From a checkpoint of a small multi-label audio tagger: 12200 steps.
Rows from block 2, named by matrix and row number. Rows with one number belong to one channel. Each number is 128 + 32 x the weight over the matrix's rms, rounded and kept within 0 to 255. All counts start at 0.
# convs0: first width-9 conv (model.blocks.2.convs.0.weight, 128x128x9), inputs 60-74, a 9 kernel for each
# convs1: second width-9 conv (model.blocks.2.convs.1.weight, 128x128x9, transposed), outputs 60-74, a 9 kernel for each
convs0.77 [154 121 132 130 123 130 136 168 194 142 163 141 107 107 129 122 128 168 157 103  76 105 136 144 161 140 129  86 109 113 112 114 123 177 213 114 129 138 139 128 138 134 129 141 163 172 181 133 127 134 149 136  81  49 136 129 134 158 183 173 137 127  94 174 134 128 141 160 203 192 130 115 157 161 145 143 147 130 118 131 129 130 143 175 175 153 150 129 131 141 202 181 126  92  84 110 138 140 109 120 129 106 101  62  43  58 123 115  92  95 103  90 107 119 117 126 136  77 110 129 139 105 117 166 154 135 125 174 206 141  70  74 151 198 155]
convs1.77 [228 191 153 147 150 141 147 117  91 116 115 109 114 139 137 149 141 125 132  95  78 109 159 160 132 120 111 215 159 196 135  69  81  92 144 165  79  97 101 134 160 160 149 102  87  85  85 111  95 117 100 104  79 131 186 176 146 128 120 122 121 134 138 124  83  45  93 132 126  83  84  93 127 123 127 128 149 163 175 174 171 139 130 131 143 135 123 144 143 132 136 117 124 155 150 135 160 178 163 172 146 126  87 109 136 142  98  73 121 109 102  84  47  98 121 121 126 121 135 140 112  34   5  82 110  80  76 104 111 153 159 133 102  89  88]
convs0.78 [214 128  88 132 127 102 144 151  97 168 202 168 117  87 104 131 126 123 134 144 131 121 113 121 148 145 151 186 162 167 189 168 135 118 123 178 126 156 144 138 128  83  75  71  84 115 162 206 136 114 136 139 142 205 149 171 139 118 115  86  72 102 108 141 104 114 167 186 190 141 138 143 158 126 117 105 102  98 136 141 137 167 144 145 158 150 115  73  92 132 133 139 149 148 142 128  97 117 138  71 134 175 193 204 187 177 126  77 141 143 143 150 170 161 122 101 103 134 128  80  92 148 137  56  59  88 173 149 128 186 174 128 129 130  99]
convs1.78 [169 199 167 163 113  94 152 175 171 119 143 127 126 119  88  76  91 125 177 172 134 142 150 125 119 139 129 100  94 114 124 145 153 151 166 144 123 156 128  90  96 133 147 148 138 130 109  56  89  97 109 104 100 117 143 123 133 173 143 142 143  97 117 123 139 127  91 107 112 102 155 185 141 135 123  94 100  98  97 114 132 119 113  88 131 125 129 111  84  40 114 109 127 144 146 121 136 133 124  90  43  63 115 119 136 136 138 130 119 115 149 161 133 127 143 131 101 102 111 128 161 158 172 207 177 132 129 169 144 116 107 117 126 126 109]
convs0.79 [168 125 106 113 126 147 159 124 110  87 127 135 128  92  88 112 153 146  67  97 162 118 114 132 151 122 100 126 112 107 133 108  89 105 122 125 133 123 124 157 146 132 119 122 114 144 106  80 117 154 196 131  98 104 110 101 131 140 140 119 103 115 136  87 116 111 118 152 127 128 159 154 101 105  85 105 146 151 124 127 142 109  70  68  88 140 171 142 154 128 127 121 117 111  94 104 137 129 104  54 101 199 122  95  69 106 167 150 101 104 116 135 157 148 121 113 143 113 130 199 125 125 107 102 115 124  99  95 105 140 142 129 135 146 148]
convs1.79 [ 51  92 100 127 137 134 121 121 110 152 112  90 119 108 116 160 125 150  94 134 179 189 188 159 165 185 128 144 143 182 148 146 199 193 164 131 157 128 135 158 217 251 178  80  88 206 169 116 129 170 145 105 156 176 120 152 107 168 156 105  97 116 105 124 124 125  90 125 136 139 100 139 166 135  93 169 142 126 116 127 125  75  97 137 125 143 167 107 116 145 123  81  73  91  67  43 106 117  50 143 136 130 137 136 214 162 139  82 150 145 126 159 166 139 130 138 127  76 105 122 114 170 182 122 112  72 190 105 116  80  71 154 130 128 109]
convs0.80 [176 144  91  90 130 132 120 102 172  66  68  79  94  76  95 127 136 142 146 153 158 145 140 106 101 138 156 105 112 154 142  95  84 128 130 112 108 130 125 138 172 139 113 127 173 104 107 138 162 137 116 126 166 192 133 149 179 130 109 124 101 116  87 124  58  70 126 144 141 137 111 166  96  63 102 120 130 132  93 119 148 165 149 164 132 130  99 151 191 166 141 122  91 109 152 156 115 123 145 132 128 116 109  82  70 151 173 121 188 180 141 111 110 123 131 128 136 151 143 131 129 135 118  94 114 122 115 118 137 148 130  65  59 128 105]
convs1.80 [143 195 160 152 110 116 134 115 138 165 132 126  95 132  95 129  83 100 127 155 173 149 194 102  99  91  99 131 136 177  94 112 120 143 125 119  73  78 123 148 137 142  65  97 190  26  39  96 174 155 127  97 110 151 127  65  78 115 149 139 100 164  64 160 143  94 158 159  97 128 115 142 165  95  94  58 179 235 206 133  77 133 131  89  96  93 128 131 118 117 119 136 134 174 124 118 144 131 153 104 107 127 167 137 100  97  74 120 124 124 124 109 141 121 105 138 141 134  99  82  91 122 145 123 152 118 117 124 127 110  82 103 121  86 104]
convs0.81 [129 196 194 149 196 200 132 108  73 168 210 180 151 145 113  79 132 255 147 105 102 125 142 134 114 127 163  86 100 124 137 116 117 165 144 137 138 129 121 128  96  59  82 115 153  86  96 121  98 114 138 145 120 119 137 121 112 123 112  77  97 101 128 112 119 122 105 109 115 143 153 152 128 123 118 120 103  81 129 147 168  40 111 142 128 126  94  59  90 121 118  94 100 168 244 176 133 144 191  85 103 130 190 129 127 179 145 170  60  86 116  91  93 107 117 129 123  94  89 128 139 125 129 117 128 157 167 167 108  60 123 154 156 137 164]
convs1.81 [168 191 149  87  68  61  81  57 130 162 148 125 119 118 123  80 133 190 126 145 126 125 103  91 125 143 219 108 134 124 137 136 129 118  74 103 170 160 126  47  75 127 153 148 119 130 110 108  83  91 118 136 144 129 124  99 114 158 172 175 130 125 129 104 126 127 116 112 130 122 152 116  85 117 131 111  97 126 127 109  70 121 129 114 101  90 106 152 148 129 105  75 100 103  99 128 131 109 121 140 117  92 124 110  95 134 163 135 111 108 119 108 148 140 140 124 114 172 142 139 140 176 146 107 105 108  96 107 128 147 149 131 149 158 143]
convs0.82 [106  99 136 130 116  93 116 144 151 126 116 164 192 152 128 126 117 122 163 145 138 126 128 119 102 136 193 128 107 111 114  89  87 127 151 150  87 138 163 134 118 143 167 150 123 171 151 124  88 112 109 111 118 128 113 122 121 146 124 131 141  96 106 162 152 111 120 134 113  61  60  63 121 125 153 155 135 137 103 108 129 137 117 112 123 120 125 124 115 145 137 149 131 115 118 136 158 184 194 166 129 125 110  91 129 127 177 178 124 133 129 123 127 145 150 142 125 136 115 111 112 120 152 143 122 130 146 168 168 163 152 140 138 125 126]
convs1.82 [174 150  82  75 100  99 111 145 138 111 124  99  82  93 121 200 196 154 188 141  85  56 106 161 127 112 105 103 128 165 149 138 121 123 133 132  80 126 142 130 144 171 167 195 191 122 105  98 107 129 128 144 115 123 115  93 119 113  91  36  55  97 113 163 109 120 126 118 105  79  76  91 134 129 142 128 131 107 136 155 186 145 144 125 121 165 148 142 164 151 149 147 124 114 109 112  85  96 126 126 138 126 123 148 136 109 110 115 149 133 108 110  98  91 100 115 112  90  92 121 117 109 121 142 123  88  72  67  88 128 131 126  82 121 179]
convs0.83 [154 118  86 128 150 135 176 125  82 115 108 127 120  85  83 127 128 106 147  93  91 101 136 131 127 146 175 112 128 124 112 130 132 130 137 144 158 153 131 117 106 132 153 145 154 119  86 100 152 157 129 140 128 133 109  83  91 133 111 125 102  94 123 185 174 139 101  78  92 127 151 116 111  99 106 159 223 169 133 131 123 111 113  63  76  76 106 133 128 156 132 144 127 107  98 113 147 195 216  68  20 119 139 163 233 143  86 107 118 131 130  87  96 107 110 131 112 110 103 100  83 107 148 125 110  72 137 134 117 102  98 102 117 111  89]
convs1.83 [ 98 140 150 182 150 129 122 144 182 147 154 152 122 114 112  99  92 102  85  88  88 106  90 103 116 131 125 182 159 173 163 106  97 128 117 116 143 136 144 126  90 108 150 140 149 131 125 115 168 200 152 127 148 153  93  97 104  93 137 146 152 138 117 141 109  26  33  80 106 101 117 117 152 122  80  89 113 121 118  94 113 157 116  92 130 154 107  95  95 119  96 112 130 136 122  80  86 127 126 177 144 136 140 189 128  78  90  98 115 108 108 124 112 119  96 104 131  89 138 120 111 134 148 150 156 120 127 133 146 119  92  75 100 130 131]
convs0.84 [139 107 121 117 137 136 118 118 130 121  84  97 122 128 110 110 124 103 130 121 109 129 135 145 162 143 121 115 128 130  99  61  93  94  86 127 121 127 150 145 113  96 133 148 138 144  84  91 124 125 101  64  46  74 127 127 154 131 124 120 108 117  97 130 157 118 108 118 103 109 129 140 101 123 149 132 135 149 131 104 128 123 121 120 120 114 104 128 129 150 174 154 150 142 128 158 159 157 150 122  95  99  94 111 202 172 119 132 152 142 130 125 114 116 125 126 155 154 127 116 134 130 118 109 123 136 155 131  99  73  87 103 128 147 127]
convs1.84 [203 189 192 183 195 170 130 137 134  97 119  63 103 168 154 107 102 116 181  98  87  97 129  96  63  90 184 174 156 117 113 103 120 128 135 189 127 169 185 139 123 113 109 123 118 119 109  75  57  39  90 178 182 130 165 182 116  93 117 112 130 118 108 127 104  73  98 137 208 207 134  99 141 128 174 180 149 136 135 105 107 118 122  73  65  49  33  51  83 127 160 169 192 150 136 127 135 159 153 141 210 205 189 140  51  99 129 135 158 115  83 109 103 100 127 155 186 172 159 116 114  94  47  80 118 124 137  95 103 115 105 115 126 122  73]
convs0.85 [118 147 143  86  95 137 142 175 147 134  74  55  84 160 177 121 119 129 129 118 137 108  83  78 109 133 140 186 145 126 112 112 127 124 112 124  99 126 141 133 115 115 121  84 109 114 130 130 117  98 114 149 172 199 123 113  97 179 141  76 118 146 108  84 137 134 130 129 122 106 133 117 161 138 111 129 132 101 122 137 123 129 124 140 147 120 109 120 157 145 139 132 112  81 123 113 120 120 107 136  75  90  76  95 202 103  56 129 152 117 117 127  96  86 107 131 130 139 144 139  48  66 114 127 134 128 120 112 109  81  57 101 117 107 120]
convs1.85 [ 69  78  67  76 137 147 105 203 109 216 138  92 162 177 150 144  98  77 173 169 176 173 141 137 169 124 173 214 250 149 139  85  77 110  68  56 178 143 130 153 161 152 133 125 133 100 131 130 111  80 106 164 110 136  78 136 190 210 158 164 100 151 168 164 178 162 123  83 166 157 127  91 169 131 131  99  94  83 199 132  98 235 198 190 100  76  51 103 211 137 141 175 132  66  72 144 119 139 153 126 134 229 157 254  26 128 177 189 105  33  60  37  71  60 102 148 115 114 165  86  36  35  60  58 158 202 125  72  12  25  57  68  83  83 119]
convs0.86 [ 92  65  92  86  79  86 117 122 150 189 126 133 128 111 121 167 186 206 149  58  39  88 104 124 139 143 151 120 118 100 111 117 128 128 151 148 124 134 175 155 141 165 154 117 103 123 160 141 132 168 113  92 111 136 123 177 179 203 128  92 107 129 179 118 120 171 154 141 123  82  86  90 134 127 116 105 104 146 135 132 141 134 135 142 122 106 137 153 161 106 150 151 201 178 138 131 133 132 120 176 122 104  55 134 127  74 128 133 114 124 112  86  90  98 108 141 168 147 151 114 116 103 122 144 153 160 137 139 119 108 124 141 133 126 129]
convs1.86 [155 116  87  93 112  97  65  93 125 114  62 112 128 116 117 131 152 143 145 133 129 143 124  92  85  86  99 136 129 127 137 133 115  73  77 128 128 139 129 135 124 134 115 131 150 126 124 128 130 124 134 137 124 131 104  98 103 112 110 111 143 201 201 119  88 105 114 112 123 152 155 184  93 146 157 126  84 103 124 145 143 122 142 128  86  86 114 134 122 106 120  89  92 125 112 132 123 138 160 144 126  97  69  59 123 129 135 147 112  90  81  64  34  46 114 124 118 122 144 172 141 151 114 128 127 123  64  95 141 141 130 123 109 123 150]
convs0.87 [115 103  50  53 129 142 164 189 133 136 186 190 129 107 149 154 150 176 115  55  79 137 142 114 132 139 175 119 123 160 139 100 127 149 152 136  78 136 148 128 126 113 122 129 144 116 147 132 148 112 115 126 128 122 136 134 162 150 127 124 147 167 192  98 100 121 127 112 108 140 130  79 154 198 161 113 110 133 168 206 166  62  83 112 111 102  92 102 130 131 141 158 143 115  89  85 125 139 128 130 167 151 161 174 137 127 161 141 142 130 104  72  62  49  66  91 103 128 151 197 140 113 115 123 126 123 135 134 119 109 103 130 145 140 137]
convs1.87 [122 122 122 106 131 143 116  88  98 130 162 139 114 128 136 136 155 158 136 128 135 162 104 110 128 129 112 147 137 130 166 148 118 103  89 133 111  89   7  46  44  76  97  98 120 196 179 201 159 147 125 128 133 138 115 137 158 176 177 177 144 120 134 112  86 145 137 125 130 131 150 155 109 121 115 129 106 126 122  82  32 119  73  73  85 132 129 154 130 111  96  99 148 161 147 128 176 180 143  97  94 126 129 151 145 112 126 146 113 116 117 120 127  94 100  93 134 122 116 128 115 104 132 133 115  90 128 109 119 162 126 125 123  97 114]
convs0.88 [254 251 122  22  97 147 131 104 123 116 131 116  96 129 153 116 118 153 131 164 150 116 124 120 125 128 117  99 107 142 229 164 107 102 140 153 136 168 170 124 110  90  91  86  72 112 133 181 197 146 128 127  99  60 127 192 207 147 147 120 106 146 127 128  89  84 115 161 143 128 132 167  77  86  52 104 218 175 101 111 122 126  93  90 124 188 178 128 144 169 118 129  86  73  93 128 141 162 189 108 117 122 209 177  94 119 156 149 118 127 121 107 129 133 101 126 132  86 118 142 149 125  85  52 101 129 165 120 105  97 113 145 157 137 105]
convs1.88 [139 121  67 126 162 111 109 134 168  87 113 105 116 148 112  45  57  55 178 129 100 111 132 138  98 125 129 128  84  44 102 154 102 176 165 146 106 224 207 148 136 110 122  95 104 116  37  83 106 122 204 255 168 125 151 127 116 161 137 150 161 115 105 165 112 147 131 159 127 101  92 107 131  97 143 185 197 183 189 203 154  71 101 126 123 155 143 153  91 107  62 122 157 139 101  82 134 135 159  94 111 134 203 149 166 109 120 141 150 116 116  69  87 113 154 146 152 137 129 122 123 159 193 155 104  73 224 162 122  90 131 141 124 146 163]
convs0.89 [147 157 146 131 126 112 129 177 170 155 159 137 119 115 143 110 119 105  89 106  97 120 130 115 102 130 139 103 116 177 186 129  60  31  55  63  96 112 134 139 138 142 127 101 100 124 122  89  89  91 131 163 169 179 171 120  78  79  79 117 140 133 121 183 128  64  79 131 115 117 144 150 116 159 150 128 148 127 130 168 182 129 146 148 161 145 112  76 114 101 143 127  99  78  99 120 129 137 163 123 131 159 176 205 148 112 129 147 114 126 122 147 154 163 176 168 148 150 138 123 107 121 121 143 142  95 134 127 137 140 122 139 136 129 122]
convs1.89 [145 113  90  88 106 156 177 170 149  89 101 105 123 129 142 168 185 156 154 155 193 175 165 175 173 128 133 128 127 139 163 194 184 153 130  85 144 142 131 119  75  55  81 125 118 132 116 134 134 102 109 150 161 161 121 148 123  90 101 126 127 145 167 149 167 192 174 113  72  76 123 167 136 142 142 132 130 124  95 110  72  96  56  68  65  76 131 157  68  62 150 129 123 104 102 117 160 144 139 125  75  62  96 128 166 111 116 157 128 158 130 121 127 141 161 143 107 123 114  91 117 138 144 133 110  41 145 180 160 119  72 103 141 138  95]
convs0.90 [167 137 128 138 146 150 147 148 154 128 132 136 126 133 153 147 126 130 144 106 121 138 129 112 140 190 132 132 119 102 121 149 148 120 142 182 122 119 120 122 123 127 120 137 150 130 126 124 126 111 122 134 162 131 140 114  29   0  34 113 178 149  91  85  94 128 147 106 122 128 130 134 179 159 130 124 126 132 139 133 126 178 155 130 120 127 118 120 130 129 154 161 128 116 104 124 143 140 133  76 116 116  83  81  93  95  76  58 171 167 133 110 129 138 115 122 157 106 163 160 126 134 179 173 127  82 115 111  72  67 104 149 170 151 137]
convs1.90 [120 125 120  98  78  57 105 142 163 121  90  89 140 170 129 112 121 151 118 125 126 121 142 178 141 154 141 169 179 197 198 149 137 130 107 106 163 171 169 132 139 144 147 140 135 123 135 149 139 142 154 159 134 115 110  99 128 141 163 164 158 187 169 106 134 133 131 129 129 126 152 132 127 130 140 136 151 127  99 124 126 183 141 128  99 100 105  91 122 128 126 137 125 122 126 118 105 113 130 114  85 112 111  89  88  95 116 154 135 160 116 106 107 115 123 134 138 105 119 121 140 171 151 102  95  91 126 117  99 100 124 157 155 129 102]
convs0.91 [130 103  88 118 105 108 138 155 120 129 115 114 118 120 114 123 120 147 119 147 142 153 150 145 160 140 109 166 127  90 115 125 109 117 127 123 180 137 145 155 125  51  45  67  89 135 146 136 151 187 142 134 133 134 175 174 128 128 102 123 133 139 113 135 140 115  96 115 103 111 138 138 134 128 143 149 127 112 111 101 124 119 125 113  87  99 114 114 130 136 126 114 114 110 122 130 133 116 137  71 109 129 140 129 142 131 130 162 175 150 118 115 120 133 146 159 133 139 131 131 136 128 146 101 127 150 163 192 163 126  79  80 120 148 185]
convs1.91 [209 177 140 151 187 115  46  96 161 144 136 107 137 133 112 139 139 105 112 178 132 130 176 135  92 120 116 113 122 108  85 127 121 141 136 154 124 113 150 158 159 143 127 157 193 136 175 203 190 130 137 133  85  41 193 160  93  65 113 166 222 124  93 188 153 115 122 132 154 172 140 118 104  65 111 158 189 131 138 121 112  31  55 167 224 158  98 129 123 110  38   2  26  77  75  92 122 131 119 161 124 103 130 150 141 106 117 144 153 160 174 191 138 117 113  93  98 175 143  68  60 134 118 128 137 139 171 146 131 101 138 121 104 105 106]
convs0.92 [132 153 129 135 140 128 134 119  82 124 182 181 190 199 179 132 116 127 131 106 104 143 175 132 117 110  89 103 158 161 133 146 186 178 128 126 131 106  95 140 143 137 137 135 130 130 152 133 118 137 171 135  95  75 107 104 161 183 169 161 172 165 141 121 128 127 128 135  95 106 147 142 114  97 102 113 133 149 149 136 143 180 183 189 169 124 102 145 175 148  72 104 120 111  88  93 121 118  87  79 152 172 138 112  59  43  77 100 107 110 126 141 119 124 164 157 163 142 132 138  77  31  74 145 178 148  92  76 116 142 128  92  65  87 135]
convs1.92 [101  82 114 124 118 119 121 144 160 107 131 127 111 116 123 130 135 138 129 137 127 119 137 159 155 142 124 112 131 155 146 137 129 137 119 123 141 139 131 128 136 130  95 101 111 180 199 166 176 175 143 113 100 106 135 104 129 145 162 170 155 131  98 134 106 109 130 128 118 135 115 134 101 128 148 143 131 101  96  95 118 182 152 124 112 116  93 128 139 174  59  80 119 146 171 184 141 126 116 107  49  42  37  90 148 160 168 176 111 105 125 139 125 127 116 125 171 114 122 136 109  77  88  93  97  83 179 144 112  95 113 118 119 122 129]
convs0.93 [242 142  41  91 142 147 121 148 106 123  95 133 160 169 133 134 132 116 136 102 128 164 182 167 123 106 159  98 166 236 153 111 131 128 129 173 137 158 187 157 112 118 121 134 123 162 134 106 100 106 130 134 139 123 182 151 113  36  79 143 150 100 117  99 107 139 164 139 146 129 121 109  92 120 105  92 165 198 186 171 132 114 116 125 153 177 158 103 102 145  74 124 157 137  93  84 121 130 129 124 120 125  91 124 161 190 138 147 107 120  93  98 120 159 195 128 103 135 146 121 117 146 158 167 122 176 130 118 103  65 104 109  87 138 189]
convs1.93 [162 125 123 183 162 203 167 147 122 129 140 147 136 118 132 127 147 152 143 162 135 127 149 158 166 108 121 127 129  91 103  88  87 110 104 113 114 171 161 138 159 163 123 119  96 179 158 150 146 125  87  90 119 128 133 102  94 130 147 118 131 132  81 175 124 128 135 179 144 119 132 126  70  94 111 154 195 142 118 114 163  84  96 206 205 213 131 116 147 153 128 132 106 109  96 129 141 125 177 146 124 119 140 138 128 123 137 109 176 149 148 114  89  95 116 142 146 142 133 151 127 133 139 127  86  98 118  89 111 144 151 183 134 101  74]
convs0.94 [142  99 132 196 190 163 180 159 148  95  93 112 141 139 124 128 141 159 128  74 116 125 100  95 116 127 164  84 148 200 127 111 121 111 134 125 152 135 123 103 102 123 140 164 226 110  57  71  86 117 151 154 116 103 129  88  70 117 128 133 104 125 179 167 171 161 128 102 109 134 139  80 120  76  94 118 114 101  96 105 136 181 168 130 120 140 172 147  82  45 107 106  98 127 135 123 100 110 104 107  94 182 128  74  75  85 102  99 154 121  84  89  98 107 101 116 141 122 180 112  76 115 135 131 136  90 118 116  91  49  58 106 136 169 178]
convs1.94 [112 120 153 184 130 129 138 133 134 139 136 157 154 133  97 149 162 155 110 129 159 109 136 164 132 125 119 145 153 153  69  94 151 134 134 131 100  70 112 153 159 134  72  80 132 129 118 171 159 142  97  54  95  84  92 128 113 126 115 117 130 181 126 148 137 123 133 131 141 128 148 196 205 135 117 107 127  89  83 111  88  80  53 101 110 129 143 118 123 119 100 107 130 170 142 109  82 118 144 125 128 122 129 165 163 127 117  48 120 126 112  92 128 119  88 136 151 159 143 133 165 157 143 155 155 155 146 130 123 135 120 142 136 137 121]
convs0.95 [115 117 126 173 188  97  93  86  65 128 112  98 110 126 131 130 144 186 133 111 149 182 161 111  56  70 105 133 121 136 148 128 110 150 153 123 185 192 131  93 124 152 168 147 132 112 100  82 120 173 126 122 138 182  60  84 129 158 166 110 127 126 116  98 102 124 159 166 154 127 130 181 135  92  69  86 114 132 155 159 157  89 128 148 124 119 136 153 134 121 104 125 149 158 136 118 117  95 100 176 143 105 135 142 119 105 133 140 121 111 110  85  97 113 108  83  84 100  58  48  62  86 125 116  77 108 105 117 124 137 128 103 130 139 139]
convs1.95 [156 132 159 131 126 125 124 126 131 134 114 132 146 128 122  77  92 110 114 127 127 131 153 117 125 142 148 112 133 119 125 135 145 157 145 152 145 129 132 146 139 147 112  70  84 131 154 157 131 127 137 132 136 177 148 125 129 128 119 129 133 139 145 165 146 105 125 128 135 124 128 153 138 133 132 125 150 191 200 175 165 107 115 109 102 135 149 124 133 133 151 142 121 145 131 109 117 124 130 108 148 141 105  93 127 148 132 128 142 146 134  90  89 111 101  89 106 152 135 147 138 159 146 128 123 100 116  99 121 127 124 125 142 122 118]
convs0.96 [136 119 132 126 114  81  67 100 123 109 133 177 184 214 175 132 123 144  56  63  67  78 103 103 108 133 194  93 135 179 163 134 106 112 117 120 109 129 130  98 121 130 130 109 121  53  54 126 182 145 156 154 133 155 134 197 146 130 123 112 113 156 171 105 143 214 235 146 118 133 129 113 102 128 149 170 197 156 148 153 155 128 102 102 135 147 151 126 122 130 129 134 124  93 101 105 121 138 127 132 126 146  82 104 112 118 136 126  92  96  91  99 115 105 128 167 179 193 171 141 137 172 177 147 119 130 160 113  72  87 117 143 148 100  26]
convs1.96 [148 117 112 145 139 124 139 133 172 112  95 110 123 145 140 124 165 193  31 131 144 151 140 157 173 178 142 164 137 159 166 119  89 110 112 104 154 137 144 159 126 124 126 124 128 134 128 118  87 138 144 122 122 115 153 173 150  83  80 122 111 100 137 102  98 131 122 145 134 134 139 148 124 158 150  88 129 128 154 130 144 138  96 113 103 100 115 133 115  86 119  74  74  94 107  86 129 120 114 111 130 142 149 133 193 146 153 127 132 139 121  85  89  92 120 114 107  65 106 114 113 109 107 119 134 165 176 143 164 137 117 112  96  81  97]
convs0.97 [150 152 139 120 103 131 154 151 162 111 107 142 167 148 129 119  85  42 119 140 178 139 114 125 138 114  80 222 194 162 157 131 124 125 114 117 199 173 127 108 114 127 152 180 185 129 130 150 138 125 136 140 129 126  79 106 144 168 185 172 129  74  65  90  81  78 116 151 184 138  80 105 141 137 138 136 130 127 128 133 140 134 126 126 128 126 125 135 144 114 128 118 127 134 155 175 159 130 102 161 109 124 122  97 105 139 134 147 122 103  79  80  60  57  63  80  95  88 125 171 169 148 121 119 117 104 167 166 148 125 137 159 133 103  34]
convs1.97 [158 128 115 113 126 135 138 123 102  88 114 122 126 130 110  90  94 133 137 150 169 166 152 133 113 124 133 130 130 117  98 101 113 122 127 152 103  89  92  92 110 100  77  42  49 133 127 113 107 106 120 122 108 108 114 100  92  86 123 139 140 146 135  92 111 123 125 127 123 120 124 137  82  80 125 139 124 123 132 152 164 121 129 132 128 128 115 129 134 111 117 113 101  91  98 132 155 164 155 131 119  90 106 115 109 125 134 140 114 107 118 125 121 124 134 130 107 135 147 136 128 121 138 136 115  98 118 120 119 114 127 128 129 113 118]
convs0.98 [ 74 119 136 165 160 128 104 121  97 122  98 110 125 130 129 106  99 104  84  84 125 131 121 129 166 174 124  77  74  52  81 133 178 133 154 205 124 124 127 149 147 135 122 123 127 140 169 156 154 164 164 119  69 128  66  80  94 107 113 129 135 151 161 157 163 146 115 105 114 118 117 129 116 117 121 128 111 107  97  80  75 129 133 127 127 174 224 171 129 126  94 131 133 132 122  58  55  80  92 133 103 100  82 147 199 199 111  57 166 173 155 151 159 164 151 152 155 161 124 126 124 111 103  94  64  87 103  67  56  82  93  56  33  93 136]
convs1.98 [121 147 130 119 135 156 149 133 139 118 129 134 132 140 162 158 133  96 182 203 137 113 123 117 138 139 103  44  86 131 147 133 120  86 113 122 155 128 108 112 130 141 128  95  78 150 156 117  96  88  92  89  84  88  93  87  78  70  97 122 133 126 107  96 108 123 128 144 131  94  92  64 123 163 169 181 132  94  62  78  71 124 116 119 151 157 125 134 132 181 167 139 128  81 119 166 182 158 124 125 181 180 172 158 126 115 121 143 167 130 109  89 102 119 134 140 138 158 137 118  88  96 106 116 114 124 162 140 130 108  94 119 128 115 119]
convs0.99 [201 204 144 131 162 186 182 183 141 115 129 104 113 190 196 144 147 143 113 107  99  94 108 109 109 143 144 126 137 128 114 115 125 127 151 134 144 156 136 124 127 138 140 154 176 130 103 113 145 146 144 151 131  78 162 199 221 189 176 170 138  87  87 136 130 128 125  87  90 137 140  88 121 159 160 159 159 146 120  72  68 119 122 154 134 133 124 105 119 160 115 109 121 139 140 131 122 100  59 131 118 171 168 137 101  70  99 108 149 144 127 118 118 123 132 132 126 230 158 103  65  87 157 151 108  89 147 152 119 112 119 124 116 112 114]
convs1.99 [125 122 112  93  67 105 130 149 166  68  29  66 114 129 106  82 107 131 148 154 155 133 135 132 141 168 144 127 140 149 149 129 131 136 128 117 140 139 122 105 104 115  84  48  36 145 143 122 109 105 104 124 146 137 111  80  76 126 131 118 127 141 121 174 153 148 137 126 104 120 119 118 150 143 128  98  82  94 104 152 150 123 128 128 134 134 129 117 104 133 174 168 143 127 113 100 108 129 140 125 122 114 107 119 145 167 160 141 149 162 164 154 134 145 134 122 121  86 120 166 131 101  98 105 133 125 118 112 106 114 123 147 167 163 151]
convs0.100 [213 210 222 133 100  90 117 130 112 130 131 134 126 117 133 150 169 178  98  61  74  82  82  86  97 115 135 149 131 121 119  82 115 140 136 124 129 146 156 136 125 126 140 132 153 114 139 134 132 131 144 137 128 119 126 147 127 135 130 100 113 130 113 117 114 104 114 120 103 119 128 135 117 119 108 102 105 114 131 162 184 126 131 128  95  88 105 130 158 151 120 146 151 135 129 134 158 131 140 136 114 125 187 103 128 139 146 147 130 128 117 111 124 129 136 153 131  89 123 155 172 154 121  97 132 145  73  75 141 161 106  72 127 139 148]
convs1.100 [134  76  87 132 163 179 154  95  64  83  43  53 133 184 189 113  71 106  96 110 131  96 101 134 124 112 122 109 122  64   9  30  31  78 113  93 134 146 157 171 147 134 148 131  90 121 146 130 126 124 139 124 129 149 115 144 101  74 118 166 141 160 151  51 170 169 156 144 127   7  57 156 105 151 151 106 109 105 139 155 176 114 113 122 100  89 116 155 123 180 130 141 111 135 137 209 194 151 149  71 129  87  46  67 108 165 101 115 133  89  95 126 127 134 139 129 100 149 117 114 139 121 130 143 132  99 133 160 156 202 229 210 175 158 142]
convs0.101 [109 145 157 133 133 164 154 151 155 147 124 127 119 115 115 145 169 171 157 153 128  72  37 112 134 162 155 118  72  99 128 107 116 108  97 119 149 138 139 127 137 149 148 139 115 125 155 126  97 117 114 155 207 228 106  80  57  87 105 150 181 158 132  98  98 111 126 148 135 120 136 106 136 147 125 123 116 108 118 150 196 127 167 144 143 154 173 179 144 180 116  97 117 130 161 144 124 130 156 136 117 183 177 117 111  34  18  97 146 137 129 118 150 213 194 132  83 128 114 107  87 122 160 143 127 145 115 129 112  53  75 110 113 122 110]
convs1.101 [ 32 113 129 128 126 124 135 114 101 134 145 124 107 111 128 186 210 210 111  95 118 120 142 128 139 217 195 136 132 134 150 199 150  82  84  88 105 128  81  60  64 103 127 135 127 120 100 122 113 124 106 107 141 165 188 140  96 121 119 119 101 102  94 109  88  99 118 120 110 108 111 148  68  82  77 115 143 127 101 102 131 157 181 183 148 109  77 117 133 144 141 125 109 133 164 130 123 117 109  37  33  44  59 103 139 127 137 100 124 184 179 144 106 125 108  87  72 120 101  99 130 138 131 142 125  87 132 132 118  85  88 152 193 164 106]
convs0.102 [117 122 137 132 104 127 172 149 136 122 117 118 110 128 132 130 111 103  89 107  90  95 128 123 100  99 121  91 113 108 101 100  66  82 106 114 137 143 136 128 110  90 110 115  76 132 144 133 122 110 108 124 146 128 113 122 138 123 126 124 127 130 146 128 128 119 115 143 134 110 116 115 125  80  82 101 106 119 127 139 160 120  96  94 104 104  78  95  98  98 125  98 152 197 134 102  98 115  90 159 194 142  93  54   0  49 120 160 198 184 154 133 126 104 107 127 128 149 139 137 127 133 127 116 100 135 125 128 104  36  22  46  73  81  88]
convs1.102 [183 131 117 145 161 130  69  72 130 142 155 157 185 146  77  24  76 135 155 149 113 138 111  78  65  91  90 125  95  65  97  91  58  71  79  65  95 112 124 128 128 128 153 139 133 123 103 121 123 143 117 121 133 142 143 110  84  78  83  97  93 113 103 139 120 109 115  98  27  44  94 108 115 108 105 124 150 184 201 166 111 166 156 114  90 131 196 168 116 125  92 132 142 198 199 168 106 100 108 139 125 122 154 183 185 128 103 105 127 162 166 136 132 128 129 139 132 128 170 218 130  91  74  85  99 153 130 141 185 255 223 166 124 108 104]